A small encoder-decoder audio transcriber, trained from scratch: encoder moe top_k, encoder width 160.
Rows from block 2 of the text decoder, named by matrix and row number. Each number is 500 + 25 x the weight over its row's rms, rounded and kept within 0 to 999. All counts start at 0. Numbers have three digits each. After the name is the row's rms in percent of the matrix's.
# q: cross-attention query (decoder.blocks.2.cross_attn.q.weight, 320x320), inputs 128-191
q.47 103:470518518518525529493537496483478527489463476483527531479501497543515521490478471477499463486513544537531483467499456497478509484491518486511504517496474492482525502487501440513456480546542488
q.48 100:516523449513481457465482507467555480478461495460503496556508537467448536476437453533509544484515453500532462503518500512505511521499423512527463523478531512481508512542527498500538495485487474
q.49 106:482486470513553484506487501530477507514541539489514470497514513506481492484511484485484476513508530514465555531511513542477466519520502492508468491514504495508547478502531513493509523476513508
q.50 102:508497461475474544500482509497499528480514462498493528494509534461491546551555530528483497490496498497542501459481466473459542493493484444464528503561476484524521497484482509551471551491476488
q.51 101:489509505553480555497550537480466521472484526542476488513480516489467462531473506499531488497476527476486535445498465534498493468500516530482521492475461494484454490507527468501490494513486506
q.52 101:527470534518532537514530522471543502524472513492480473482542506484504464517507559482494488506469491514507467484513456500507509500492473515487504509475496536477506500491554481483474509529514547
q.53 101:470493492466470472515519462438501485519501490501500480519469491465505500484547530513490483522500531500524500499532463504509483528521475517527497514501485479478513520528492497485504503511496502
q.54 090:499522529495465514529524483503513501488526540510497489494523524526493463533512494483488502526532531508526488481483509471528503510468489470525504528479546469486485498504481540483492508514509487
q.55 103:505488485475507519516486518547491508497529502512508459485528448545496494512445478498472488492504519467528503523512522504540498506490497544477516505448499497501469484519482511497504495490527532
q.56 097:510509498510522507469461476493517460507529457476495462475497486491557474510497505529445485488516536539526484492447474528517521475507505533487479518465507453473511509464474477494471555477479483
q.57 103:512487521529504493453528510517567519478447491459488514448524516461508527518561499506504541514530530521481451489471496504511479530538475522502510527505499457534486498520536510444521472536539491
q.58 105:500494479500542517482534547459519498526510500534517484503492506495500502513454488528507502522448513468502542502508482473519538485524529478495518491499487489472543494483532483516536472503515497
q.59 102:484520557495490503519484483561449501442550501513504557467494523514522471516516537533512497539498492476494505500480524495504522477541526508528481474467536504510509493500475489456470445561492508
q.60 097:514499470524472490500520481478487472478503539488467494465552490524464497518464496510503481478541531508500521532478481517511473489511496458565496479516512475474488509494518501498507454471464501
q.61 098:467475510511505490491472458446504511538518473498510537550499486499485500461487513500536488466524493520476506468505497523489484524481515503539503486492493541535513505557491529521545489457500489
q.62 106:513516495526499485472528474525490460537503524503490487525477499489518484506473547488511492492466509490478479530517455502494503491482500485483511444511514527547500504502489524491510587507468480
q.63 095:442474460477495481495527497492472509540501491478536524516483519468504522508483482479550502462482493535460509547504512469479550490536481448519473492440450496417528525497491528494503480521535509
q.64 098:489457516513469501509520498447542488537461435561474506504498508489541517492487489521512472501525493520462538527480552494523502532537500516542489525512521482498475526523488472495528519488493483
q.65 088:483530494482517503470466489474500481444459513543473497516530514546527526505517475482498479509493476525522538534503511494497487480489511456480491462484499505519536467497524489527493509520487515
q.66 098:516457530519502506490495497527524503499491507467518500478515492522457484498489518513458507487512482484504509538521487472498465505485501551545487509512487484516521510457517552492506503508501470
q.67 098:494516513526477490486516447471495551518465525461529490539534516453516507462451492486500479523500519480549450510514478542477480511581463462502520509495492443515473506523503511497478461522457528
q.68 097:468482531499476488496490484503481492495442509478484540509470480522533478523494480511542511498525530505458538502553485528520524550512464526493467480512468523528507516549519470505502494481541487
q.69 098:498524479510483394494495479526496483496517521456546485494510448507496528548480464476458532511506500509546484483558494504517467515489476485487531495494524485524476520533536503507495497514528524
q.70 093:540508514501484491516498495527508480524485522522459510505475474496464461504538499499473523478499504483456493503467479493492518485450502446558478504475496462499523510501539490492525506506524506
q.71 099:525475529481481500514477478454546513516499477517544483510511513510495505538504486458507463498536490520493538470546526499463524458528489516497533503488480522505519494506497484476519478502449462
q.72 100:468525532543465549480539553455518509470524526489485507495515435455466509485518477502525485547475485490536524478514500478470509481498457519504504513507518476521509520528462462521490490551486532
q.73 098:537489529512507498542524487533467535496515508502481489515498487514497497500503508535467495514537459496526499517471484468515528512530515502517527494514496502505469474475482487503489476507490500
q.74 098:572469496526549486482523494509512503493490489526508491506486512480489503489507528468576526505453525491525508484518466502499484494530496488477475495488490470512504500486516514478504512523502492
q.75 098:462520500476524544496501484489522514494492521508476481464479516572490492512485497507447497515510480488484470501513485495497447493455537521452459514487509511460508498471485508491524512466503528
q.76 091:463526454519491473468502514480497492533533491509514542500509496514519518532481515515518511549494458487530494500514516479483499470512520451481511505517466460535487470507473555498452510473495509
q.77 094:547502487461501504502511505482524501471507500514490492477513450509460492495548518475509502508511508516452497446505490460535531473473542519446474447478458493457513507507513489510506536517514525
q.78 094:480493496481518505515507499497488510492525520504486501551548524521491482478486455485483522466508509507499487463507511488510496521466502488527533473518482503457490472489498477529486497479500526
q.79 104:485494479503523516483502487499485494484567506511522518470520516526540519473511491547483529495507489533519527496498512521491515494492483504531503481516482506492512508503484539491466533453476453
q.80 097:521527493522481495480518455491488524528498491503523485498492509477462483525493489511488497520524532486526469512517531488467479519463494477486516543474503503526467500546535478479433461535525469
q.81 098:527482521475481515526472486520475504509476515502464495541475526476549475504531523507480551489511511482511499427465488518481515451475489521465502516519483568519533554529528503512487477509494503
q.82 099:454516526524536485504483479492472491541491480502463518489482498511546502501505486476514514455490531488504492465502497480441526504520506511533487488490466493497516489506477497493497497480484535
q.83 100:510505476493513499511493522538501529510533511513453504436525522421463490461500518468511480479489486470516533491514526490535506512529477547485525498497480520517515469474528499495486478489483499
q.84 096:514500462529478546527487534514509543478514482458473465520477507514486494514477503496477522489501521500493481503484518443487499517493490493458535524456493489525549489484483522465439547502513519
q.85 100:534514512480492537526483535533509444509475470473505511525479511490459493516537474491518450483466518516509464530456502486490584469513514459501501496494549499449493513416515486450510523499491522
q.86 105:460517514479497520467487472467514516548498487495534456486550494506529531499519519512528552537494540540509517493492475530484507517536528504489530483476508511497461457511473480471520500529478487
q.87 112:502531468509526532493483502470507472511466486489523521511508557468464511489459510508533485468525533538482509506457477519526473537522476506477482519559519528499520453525515499483487558506519517
q.88 099:476477490505507516522479486515494522477547513479475464498491492484499508508468525441504515538475485530459510507535497512516521518489506510470510532493482525494491499486467506502518495519520503
q.89 100:498453466498502495471489495509494524507526495483500506537465530453518527514525502521499513503479461497503536468514477542499462495498510503564478494512537506530492477509506498569517462528499506
q.90 094:479499497476465492497503564500482519468488503510480544484507479545490474527505523505495519510502472526475494498504510523519493504497492489511520500537496528465502533500490517481500477507505498
q.91 099:505498542454495487508538473524512478515538473500456497509491483530545445500500487526465479480494501482491511538498459530519517483465498487490476522475486536486504487535489527490491478482492492
q.92 107:526499474532519481491485501486469468471503530495529470513476557493491513546519469502481530528521495456512471519475540450493512511524531488498468509471542470492479506518480480484489503488504519
q.93 101:478512486479477480490481551489484502495499518542517490490505497499494467516517534536491472473499467499477488530482494509502486497468539502477473504482539501517501514472485492515505513513498446
q.94 099:487524504498551464525520527502514492504479489478543529468466505515523532464448504570521473505452483469491487486508496492488501483524525543490528496521519516486480485510492510569509499449518465
q.95 093:499532515457490520479496503549508513553492514519502519497505465484500495490513502511515527481510511501459484497475479475503480500487460481515547483501530499468497536509489469482518526485538545
q.96 096:503503504519535497460512531479510514506483486499508507516478484475507456472463513490531542485480497505513482468481502501476512488498519531481500487467506481513524539490500492559530508520542561
q.97 092:469526534514476497476500509496528501502516522524484515511454554487465482538506520484517444463482476507526491493469501489504497531509533491544504509524498498447484476542460487517527489498510513
q.98 100:483461433483520478511514483535519509461489528490522463482523521522499506529478536540495541482576489498494478542489523508511507472477480433483478498528483508461512498533474523506507547519503513
q.99 095:512535504515532516541500505465485494474495492508544506508489481540509550515515499486515471544501550514527493490509506523470537456479479520514495479481476528510528493539470517525513513456481448
q.100 094:500498520497518509502521499525467510486519488516509472505485496522476480507502479509501504528473553462500474492499507498512475516487474447510449480486528526535490501489498496458526467490525480
q.101 099:507499463513443541470531527522497513467489505462506516519499450483468529458533524528472460498503497477510499486551509512535491492536508476492512473524550471515519480493523518465507502523545490
q.102 100:519453518496525520484524506465502498466479490486460462458553489453526484519497512500492465479520473528487470509495458558449499509504547505503502462519517475517481514484494519477477483487477511
q.103 095:467487522527486541524474487470508530480472482506490492497519459529501477546454497480510510492476503492494504495517534512528465539490485498485494563507479499492484481513528555502463489480477491
q.104 105:512526530514492514476494514515508514502491504523518454526495504483463455493482503477494529502499528495474516502511496458539499496541528492463494564516483533484509536469539523492500516465498519
q.105 094:486493512494488479546498495490444481485532488486462425548512495529521500503501478482473497478498485482490476486487470484534470549508468518532496483525543466507512501502499516491525492446530535
q.106 100:465463503511516469487486488484476497502501487509481538511502538457532490498493479551497491523499543541492507485524539524461494499565470517528517500539503488507484521534491490480519501503547455
q.107 098:510524498484475510500490541496503502528494504527511516505505521512510499529498492487510486479471486527484512547509553497485499487489518486511500488522486486517513533488506513485480527479538470
q.108 100:539502508463505507471493471474482541499487516465489467485509463460525534494510506484489456467522465519519513474521496484487539486453500534501470495482460474455537457514510456493520481465492525
q.109 104:503525508525512521510506480553531494500559459501492509488509485538521540490554502529541568468497487547509508457466506468476466481454511522502478418452528479506536481500522510517538500521540516
q.110 094:515503491497491482561472526538466458528511498567501493544505514493493502514546496492476509460506493462494526501501510541477469477516540485475506504469508506503532553448554485507512497543468511
q.111 107:506518453515506483490492492532537526506485516525505485453525506487465486478504461486524503531462490505480523492483452452512552490505501458488508533503475561533463530498519510501469472497446523
q.112 098:474470509510492507501519520455520470505497482472503518504485498505526502518532524466508515499549472517511484509501513510498466503500503496486474474460498457537499476470501487509532514516476511
q.113 092:502494487476499475503533467491486506495509555497488544535495446501507490499481477453492508545503514489469461480505525462533517509450507478493516457455477470496504484495532530494493476498485541
q.114 100:524468471467492488505439500479510513523473503458452544481517525496509525517469518517488515476489522512482452527524486487526527476501473484538516528444521529573488496490485521484543490495507545
q.115 099:531530523522486495510499509518485485507539494488503492496479506496500495453548504469486488502510498483496514514477501498517491511474489533483486511487491500547491533481505473488474503520491470
q.116 097:472499520480464503526476516497520506492480485490509550466497439510465451514449509506493479504515503500458521527473529472498505501528498508540472509461507519483478468514502467503442515527487523
q.117 103:472511515506439503541491495503442486539514534483531469474454487512501464479491517527488515470530526516536490522498486484528525527472476472481499518501466512507487437497503463499505504506487506
q.118 101:498496532503503454501489495516550505486544489501486444510523538496505508473482458525510501495519488514458542513500541530505510550502488515531517455525472500472543533464512489550487524494470492
q.119 092:477494535459474503501535487477500489518491504483517496505485507532498479500474499484529519552492571519479485527525492518535465497514503496506531500531500475507515500500483476523477504512494503
q.120 098:500502546461526521487486498517501461496517480508535512501474524511485491512511484478493498498473471474545476492480491507508482504490469549482500509547491528450487547522500474509486501475471508
q.121 099:524506476487518498497518514527510519521488522522491475460485512516496538454505505492470517559459508540489509455488515501467540496551514449508483505533517499463542472499536545456484473512505492
q.122 106:454536487495495509502519518436522491475525498556495552481500543475453504483488539492478485495435478520505494496519449512496528511520512518486516523499522496499485495503486497487512469500502440
q.123 100:515493502481535448475488469512521506529463505451462512473495537501490533542509504542508531486497504491501488502518468517471452536510503493498529505528533512482507555496468503485480536471489492
q.124 095:492484485514534518530497485524510517492536514489515522506427521492479527469517477519492527494464511470513555492518506535505518514466503528527527484478521493518505486479502477446532459508463491
q.125 102:493510479569507515459489496516458479508471514490532526484533491493560483532509509512463443525478530482527521519486530505484484499466480544497550516513470486512481506528434482580528549492506479
q.126 094:513533488459525481504472503470508495501462492479474481528516496502467539490490478478499506488523453495477496564540513472446532476477504460480462492477537532487483514510491493474463555511506479
q.127 089:487462500509507498464578532492517504481510487484528488500532482496481503525503482519530470521525442482539473496505472493520460484544513500491511501488499580523473503469540534550507507522516518
q.128 094:457520468473509500562458499533546517518457501491504449497482461484503463497563468548526545507488451477474514444524475446492526540479474482479498503467534446424521497519480477517504537464472486
q.129 099:510498506484513501538515526515516485516431509521525489543487480508509518488508526479504486529471492474517490443489517434463487542507504472484497490490515541530552510549487499494479516519472520
q.130 101:504513451467521506497507535499473498493535507516505503520511476538488522493508442457477513566523521494571508529536500469501500485520470524515524568510473474529467513533467494479504510520524489
q.131 099:497513479507505500517456439499472550479454426505477486527463517493546461482525521490507480510492466489502482478503499518528487505501499499510528492529499459518513518454510460547501474512500483
q.132 098:468502537470488536505497506491492512485486517498501515517525509500521508487487488478492543525500531542470516509451502521473556507530530531520509521473483467464497497499494484485495511488486482
q.133 094:547484453529465551488510487494491557535493487487489488478521504495487498539489509530521520436475536518527504501525544501534514532529517516463468512497426519463467515510469496511463511495514495
q.134 096:494491557497524472550504494467509471516547562440511547516497481504474510520479515543515503513479494499511478508506455456487510510501505505510517510506492447501430537490520478508542478525510503
q.135 097:521516528502495488487512487487484483500477443506521513480494481518474508487500498486477541507514529568499538494490502502512501481459458505530488455494498498514515449469531561520483476488474466
q.136 088:499488490491484513497524508473511492464495491507513471489496511544531515558507481475494536506506464495495472528455497475522546516552492500501477444495495533515549464486524482461475483500520535
q.137 100:506460508500452483457463495515455492491535521533481516477483510498488487494481522518493468507504504487462517512503519496558470489505463510498509526532498467545520555477453527486485481538491475
q.138 090:521497486466509428464539530499528496491493474463506496480489495533557541510494467474508470499499509536473510492467459519459493496501513472515512486477482520468501515502492506524477503542456530
q.139 094:481466510510464531476550507480511490556504486527515505510498508519587533512503495499453531483506487486504488486517486496441553505468499453500492509499508484536508483512491500448517465462518519
q.140 103:487500506484510526514526524500518490467491488516474520495516496518504503459502504496468520518509476481487486521490486500503480477502569452470488527535543515473483507531507530516495518526526473
q.141 097:561493512547475503481493519528530511483554514497478494466524485526469506503471484480534486512460468502467515467508499531527505462490513483519478494524465545503499528504533497502522505487535472
q.142 097:471513488473512491479492486459522507468530492503507507553534545486512482504553505504501502467513499496514535530509496506501476518517468536534473459476535515498506448503475491496539461470479485
q.143 099:503483500471536465520507498508482499417510522515498479500464530472432527494485455511513508498493524499519534494487501503500505486496475505538502517480458466489557515477486475474490473480483538
q.144 104:494553443492524506501500460485449526522511528512507507532561517478510495459519529500509535521499511475547516510508494470483475468470477542454460523479535530518557482537526500501517469498533522
q.145 089:481486513470476524544501492487550441477489512491544490517493510502485492532523462510524555540522482501518488516493537524491475482470500471470509502521492508514505481493524497495515471531494466
q.146 096:502549512527507476503524454541441503492542526491544509477473498499508517524529505508488439460465519503483450492514499510561497493515535466506498509541518481498534501496490525505483525467481489
q.147 094:509551479505505519439492537482555526502507463508495556527522529473485465513514522470508567515438520491480527470527491492479484509497474516475486508533510514445461502501507479489466516509492471
q.148 098:529479528499518490507498474527534546500500507549493463449464456478481487495532458480546475514529508498481490472506489524506513520451481480479467453484509510529516484478535505496496504482489484
q.149 105:466484521520488487470501519531505458520485495495506500501473503543473498468470520541518503490513488543490478462512498485546509555510517489509535490516500518481513450515523530488491502476516484
q.150 095:516543501477480484480463525539475473491538517495486480517515517496493504503498549520506486510556516484484550501530539501470464503486535522486486477513478519474502497473485472479513550491475516
q.151 102:515486477536477485505489495525490509537494460517452528490476440518509518481481473522520473522478523499504449516482506485523504496519511524528534495539523503474492531517522557473493489457483505
q.152 097:499505471510470476478496481453501507492477536489490541492462510489497520487471501466505510467510521500525520496513527547532478509466457519524490504532508509533473530439473504524545467540482482
q.153 097:505506492499493540452483492474450526474497492506521497510493507493501461488493560490482484480459525526508518507497469457493505473496502492526502521487538493500499494495448472551505559492503481
q.154 098:537519534503520473497482501506514501555494518469503528471501452532524522467490522519452441466524471517495489533521412486520472488504495534516493477488487531506468500521524564506528535510497488
q.155 097:506525504497516498510477538517510465475525485504507483535518529508477480515467519531521463513531509483490455535468527500471497538492535487475514484499498480518479528501546458500509449485452540
q.156 098:510470524499489494506487576518498465519502524515490470468522513498474472488518481496507496486543509476495526513487502494488530481535494485485533558504483472475541493475519491481493494461564519
q.157 096:444524461501549511542535469474483473497460494450475518560498505476525487571502511458505510509464534470499487474484507502497529470493555486524500463508513506468485519468499492495538495499477505
q.158 086:490454513514510458504472475512529468488470510487489508521544499485464465505520486499490452456502504459511465469528502555464470500452499443484478508517509513516465505516518518504514529489524533
q.159 097:433468534503544497500553550465498506510488564533445466462477510492491495509485471498517497521485472488530461565471514535501499484517470499490538474495538528477509485482478515525477477543561505
q.160 098:534542489517480494464493536466548503448522510476474466464526509520469513473524517518535538491498478483524471457491498480523537484512503555506447505506506479508466505476520453464476487510518485
q.161 092:519486497471544515546493487509540510496466513492523543521564489493474494506516486506484510522484479500517520501520487455548520498520461481465501443491492435475474524497466501492549535490491518
q.162 094:518512505461519483491455499497509462504520480485513510490435485467495508494531477489501467483527515534508438554520530478523491491478490523508535499521483519556484502509515484528487500527495456
q.163 095:417533496534484485535530533479502514498462516493491497531490540494522462507532477506522495478501488499466495514533461504462501468466466491484500513497524497545497497499504450451512522499555513
q.164 101:490510520499548526471500509515509529521504513497506498496525547522541518494476472506469495505458535472525555527500534471515473473506482513521480559496477524516518469467451527524511507512448513
q.165 100:516503575459507499485489487557519496477496476494491507495463524512531519468541496504487503469471540518536520446494540473499500497492517489515476531516517487507466485475473499494535519486489477
q.166 098:509503529497507500549479472511510529496509513554446518483534498539507519527492527506543502488523455543485502469474530517524512532511521515504486467468505535449478516522500486496519507524516504
q.167 106:512512464502458477514516473490497465464506493524498497534495500534524499488521506520498481479460493502520492511489475480544493546517519544491502447532503462476581486493480513528482521482537505
q.168 096:520488482462532481466530524493496498515487502495468473511450508476512518479500482499497495554475472501523489509479544499472522487487536519504526542454458516480507453510509449493516479479503507
q.169 096:499505519490484467488496546491465475485527496532551488497491527488546481500495518501490487506458485540444528505539520526457547466481516496499539425524506470511502560496474499509508500494521510
q.170 091:474483515524547547495502472509467513498485518472526506573479532527481516503507528490487512491477445461500566469472537500496458510457491450493484479497486511506515536453514479477453512506512540
q.171 093:557470451528472490518467424458492518511526488543500528528508470469520506486511505513502529509495483503497475557527500493478452494525476518473476504508529482491508508502477456497474536499526511
q.172 093:517478529479465503524538476483453486526487544496522529492510475530512479470523520518504475532554514560422497500499474512520516516449492514500526483526495478450537507455522482503534503500502470
q.173 098:514486490525465486518470499533442520500496468510433485503469493509493494477500512533502493499517533542497492490503467515519493507499528489507440501496519494524466544516495516472522490493479535
q.174 098:529530495511486513507459525494483499504514547484522499469491517474492517527515481482500535501474575475509557534469516506538533503483522512484523470477504524501499514509512511520487466481483509
q.175 096:488473499509523531535526527487516523490450515534520556511466467503497506470479494473489500516491561502510508493503502529517497526491508528504543473501518496505495477521519510523529466519480512
q.176 100:466502455527497530495521492483522484495515524496477480466534529485466496523484489493510514556502520517549475529469516532484527499516534530464543555519506500471501508545505514497482458499464464
q.177 094:491531472504512487510554461518492534499497469522493490496462456514492511526531512503452489476539483498514517553493518515522501490455569508500493453510501558501477489492482479513482464500482470
q.178 101:501468461505468443471502501479490493539461474490517475495521491511510471488467470441479508514506456498550485483516480493479507492475468452515489492477518497475498479563468521501526513454483507
q.179 091:491462491469501504453504562481470530550503490485480507453496538476486494466497537502464513498507464512529451530518489523473528487570478496506528497481469486498523471528541526513502492527484513
q.180 096:546465524481551516502458491516532441495460529504498512505483464474496481491462488503527471503538482464488504510513464431488489550500506437527527502545443468505463457513518520499516533512494460
q.181 089:454475489504463495524470468488447487523532498493509508505553524495495500560545477490519504466482480469490509506476463547473528498519495491487440509495511461525513507535499545484445462474501465
q.182 092:478463507512500493500521527564488530510516517518483474497524473490497508515523509465458499480540510516520506459474518523515528458505511519484512508535513516491484547513492530564442437534515465
q.183 096:449521517535498505487515491500494475536503529511482514482520485511518494568503462509528512492509492538486524508574467512498501503566489488547502514515525562507527504529519528512479514501509480
q.184 101:499526498499466556533510420493538526512464475528546491497514528508471538514496482489456504536516509476476431484496494521454470489484513483486456548489537499489512483532535514515522505514553469
q.185 092:490518536476506465521503512519583473496499497488516507491514481473468426469499509477491467465485501464477531515506461522527513489517482511511528501497527518519449484476509467462549479537498501
q.186 096:485557495506525508485531495446510478513508498493477491491496476488487514502477436502478560482498479420511476444499509531509484534578483499467490505491509509498522508458485526496490511529524551
q.187 094:534560552504551489506528508491531480484493511454469480499490524528504476516488512521506480529486547484512501443467513542491487500485536517490510484509485530531475508480503497463513528541484525
q.188 097:511480506450498523466479555475470505484461476456483520528471496527508464494476533509476535475489480509467519498466516469545529490443476508471516509467478511453523456491485521518522555526486506
q.189 106:473465475486502443515498486461494509521488473535538471530570496506518473515487512524502486522484525489436514502521540500478515479496502493570518553481462523500534489540482476475498541486555521
q.190 098:493462496520494530491455519518523483475529443514519525461498552479506550487481521474503512504550504510508485523471430512479479531509501472530467514517497488505485484525491490486503484443504560
q.191 101:497512524563496475478486547485472512448511532504546469462477481496526480527484512476515463506513503514494482485482514483507477468508468515538523484491528484473508534487516504548475473506468517
q.192 097:497491547494508545512472494512535453490520539474526502516480532509491483466490487508495507467493464529519514552525515531488453535514507540462472517448474476483490513479503498465512513483495503
q.193 095:492517481486495518541498525475464504466523486492514566472491479527481491513492507485494479452514534512515476524544492503511483455498499490506470475494522491527498511527550457465511469517488473
q.194 094:519463479552511457498459472517481525484505471482441453451475481526499480485473510484528510536515509504490445473471535496483550525533502478496531526475518502493446476501497510507484494467489520
q.195 104:494521498508504477526504468542506461542492480506539479501520462479531514503567518517514515470490522522540453489494517522508481534495502534483428463512522519537549517523491520474504485498472497
q.196 096:502542435474495479496514509506456529527506484480490498510508569479514519522519467505531538488516484492491514476493441499504490481479513483514506505526498519495531522484521492514465507489492490
q.197 100:481470493512498454503527546509477531508458491461524478494437502537526529491513510487497511528506535468489505498509524550525529502495531502522487452540444523518517547489497501533475503450501514
q.198 088:475523482498449488517467489478474499470485464514533501463484519518467503489460503518536511484496497460468467523508517474531495519483482500494498509515473527479509515437504482525478500537528494
q.199 098:485513508477514484493462469530520508516459487464488475461544493479464509520463458468530508482467460475475539507522524521503453494519506464513518546529480488457475435483476554492572495509516534
q.200 096:511474474485498541441494483485500528507531526504550516475482496540473497468496516484503560521482489490483515514519482490469495446478545511519483534522553528487470486493471493508502455576473458
q.201 095:498529493491480474516529550445483499507449506524496529492503437509548523449504501546518486499504517519508535503489515517504524437478494518508500514466485501465508485458466493502482524479553531
q.202 094:493500510484506483525496504492522523508509504509516520517519496473516470498496498513479514496518512496442482531472458475516507508495477530480512498481524448476511508489542479491496487478541449
q.203 100:498465498456528464451468532475533526516509488468526465469509522506485510473497501495519494464504495503483491487486516475507492525503531511500574431450499504515468508513544505552510504493478514
q.204 102:454494542496473526508464515505448476466517506506509508501490505475485533481465535485471440526495498540487476508526506483519522521461519506507549502466506521465436502476505532460489488493464537
q.205 101:476513507477467502497531472483539488524514458543472534538485512494478504489526464527478503512504503496531513452515513499533538491519518501512484484485481511491488507502479487500494467489508492
q.206 098:463517515502494517488470483488569547489535494535515517488482479464505520485563495509472505485526520539488531456515486529475528488485512510535502554507542485493505509507529489493509479467573503
q.207 098:538459507470536498521520536521511524484483458476540507503528517520489536505483483485448492513471500522509491550508523496507496498487468505469539476510499479495514507555521478512480487524446501
q.208 098:494482546528485501520523513509506501534482508502476504496477417470481506473521519491510536462503474486482498456502507485528489495519460510514475495512515458509553519500532496498477508466482541
q.209 093:504506520472482479513561487467535509480495525541499484551511479492529434517478511495495487501556444511524513510519560462491475474556521492498486487500487489508526516468541469490438508522509471
q.210 097:538475511522523513451456481487496481454496478543491507471503499466499499491474469478468492499480474501486500490470479476495458478489497500540511534525514461473516495518502518518495510481481444
q.211 093:514524541470499472494515483468502536525495523462547537465499439524487528497526480473519504492522461466471501481513492518501516511472483517455504547521471492555480508479508487518494482510512507
q.212 097:465505494491469499498491510495417516460512509476530483484507473507498542550480529478507482520484457499520524489524504512510475495501513494457499489482498495511488449505559500481531451530496470
q.213 102:487554477509474503502538504496494479523479505507465494519485539466501501514513529508537485535501513507495497539489478508478508489503480484518540439520511519529514527507448502507536505515473471
q.214 092:556485489492495509491530535492467500507528518502512512535529490470526465502515555503535470496496473483541512500468485515461527535498527508484492486503538550474498500522483514502499510517497533
q.215 097:478485461515499471504502494502504509480505514530492500467449502482463520473502499558552479493533539511489514472496513537487509511511468468469551524487497486499489499532550527502542487499473474
q.216 097:513503531537518513526474511526516491532519530529539488531506478509456459498471515521453547509508460477475489559495467525468518479476501462514506490523488543521497494526477452477462546484499498
q.217 087:528535482520497534509498509496474496467468492476473532495487529528549467517491505519521465502459507494480498482483505514567491495469478517500442526504516519472506518501471507537504516524507516
q.218 108:521523513561561528444488489529526492525524533531513451505491509511535484488467499511526529500475501515497478509484498485490504504479469507507431467485507494509497510511503476503541495504517511
q.219 096:519461481521543529501507500512493495498451523514490516542494568478529462547477465496485509496471508456521506466494472477487459493502475488549519531512500507552516470492488508521530568479475535
q.220 101:509512467528497520495516488536529476515531505508482504515511535494500517498535562520490506505506501543498500504493495495473492522530536484510544498512467476484504543487453555509477524504493476
q.221 099:493524492512457540483520497510490470459487497439481500483559529526514526537553452517466486496536589534511537481474511488496548496501498502475536526525479510488475491506478461456512498495509533
q.222 102:492466499478470460518504492479486474491558461511476515460484489498498483511507522487491537517516500516485485478489479446500469490513503464486500496451498506524516490507470507515544510487578496
q.223 093:541491494489506539513506472496518469525495507487443481507510501457520509543500513482486447509442480507569488496508508487514495524489512509472479462527492522466480473511501505475473475486537479
q.224 113:493525526533511513485448478503528495507470496497502503493497496511503495482512465460513495541459491484497509531444511508518491468519486504498523533471497505536507504503487488520525439483498514
q.225 118:514477502505526495501522494462491498531510441503471471502523485511495500469485550530477504485492475483474500489503471467493505512510452459557493513495500501515549505510547488536469502482495494
q.226 118:501508476507514498534506532509497464500513473484508533484473546503510545476471467532508460498452523515542499503485466503485483485529515465529494479525521468473546507456503540496504490477540519
q.227 115:478468492497521519520494499509497550480518491470546536479483534451481528530458531478534540500488538531496488537540459496557499518466532467514485505497488446540482458506492532489486457515530517
q.228 115:460526511504443488511517525542504498491535453514492472502512452481531442492454478535492522511507483572505469508497478522461472489518506471517514472548543506451504519509513487432510505493516487
q.229 115:505489502471522502483514507474526505532491454508496484521538477441459501493529552498490492484474496507515511470508493528528535509481499495489515478502443546484479514484526499507526511511501512
q.230 114:541498502484478495488484505484525505555504485541467487466510534478451517488542521494523460517483511504511471500533460476515465470515505468434471530517520535524414520524486511492496504514528494
q.231 123:513523495519498458480513520514536476513449512513488476567511504492469476514505456471504544557456519519506508484515543513448478487504487533482468496530488521509510477480500525515507509571477458
q.232 112:457473505445492476508488484507505527474501474515515554502471503480534485485524464487505463497524488501521518497474493464508560450497501502509512482476548526521524496528479492499513464514461527
q.233 123:498482463466472476453492492466498494507509512551534531548526511499503499513544508486497488473515504498554490475477517488482469532485491503467483533501480520446501536493518463484497500531522501
q.234 106:441471480495513534536526532513511495494464551465491488505487462525545484519516510499489500525525496455490476529513529484507484471454485492535521498530494483493468476544498504537469486486496465
q.235 109:473480496493482505481533525515495537475473479513499513482499537508490497528524527524493500516483515496481529475492471525513519499471529537521468499456489498510530510519506526501522469510524492
q.236 113:458527480503497503551468524496494482481475502500524468487483545457480529498458479504536505495550468522476528549477524538502516497512476494546530470508519529503508484519511486497499526489497478
q.237 117:491519512493514483566485474506490488473535474496504539481510497472448495489498500540537484542517508497445551505497471476506504590488476466464504508507537525471500465500532530494515533479478521
q.238 116:517506504509467538485495548499471480483486447473486509533465524538454517506552512459476486494473493519493523496485514478468508476473461482510518506479527476523534512480496471516527527534500507
q.239 111:514526502484539485484498449500504527486515548496453476514529490533513498479513508468488547494515527473514477537535536507498527510480504532510451483523489512532442503469481496503486473518480468
q.240 119:530488509548515479495477493488522487504497507518493509509476474556513488498467501490523476557524481507512478506508475482500499544509474515460479454525467455512532525520503511504509485456477465
q.241 116:462490509511461481512522486490497480510483529478537487537480488473504489516475510482495539491487479496471454500495541565471549481511548491520494514490462474507469475469528528464465533525495475
q.242 117:508476479471474520518493491501472508504506484536487447484493472511473529512488533533432522497553473474518520489507516515477539502512503526511547512462522460516505500467470480490519507474512504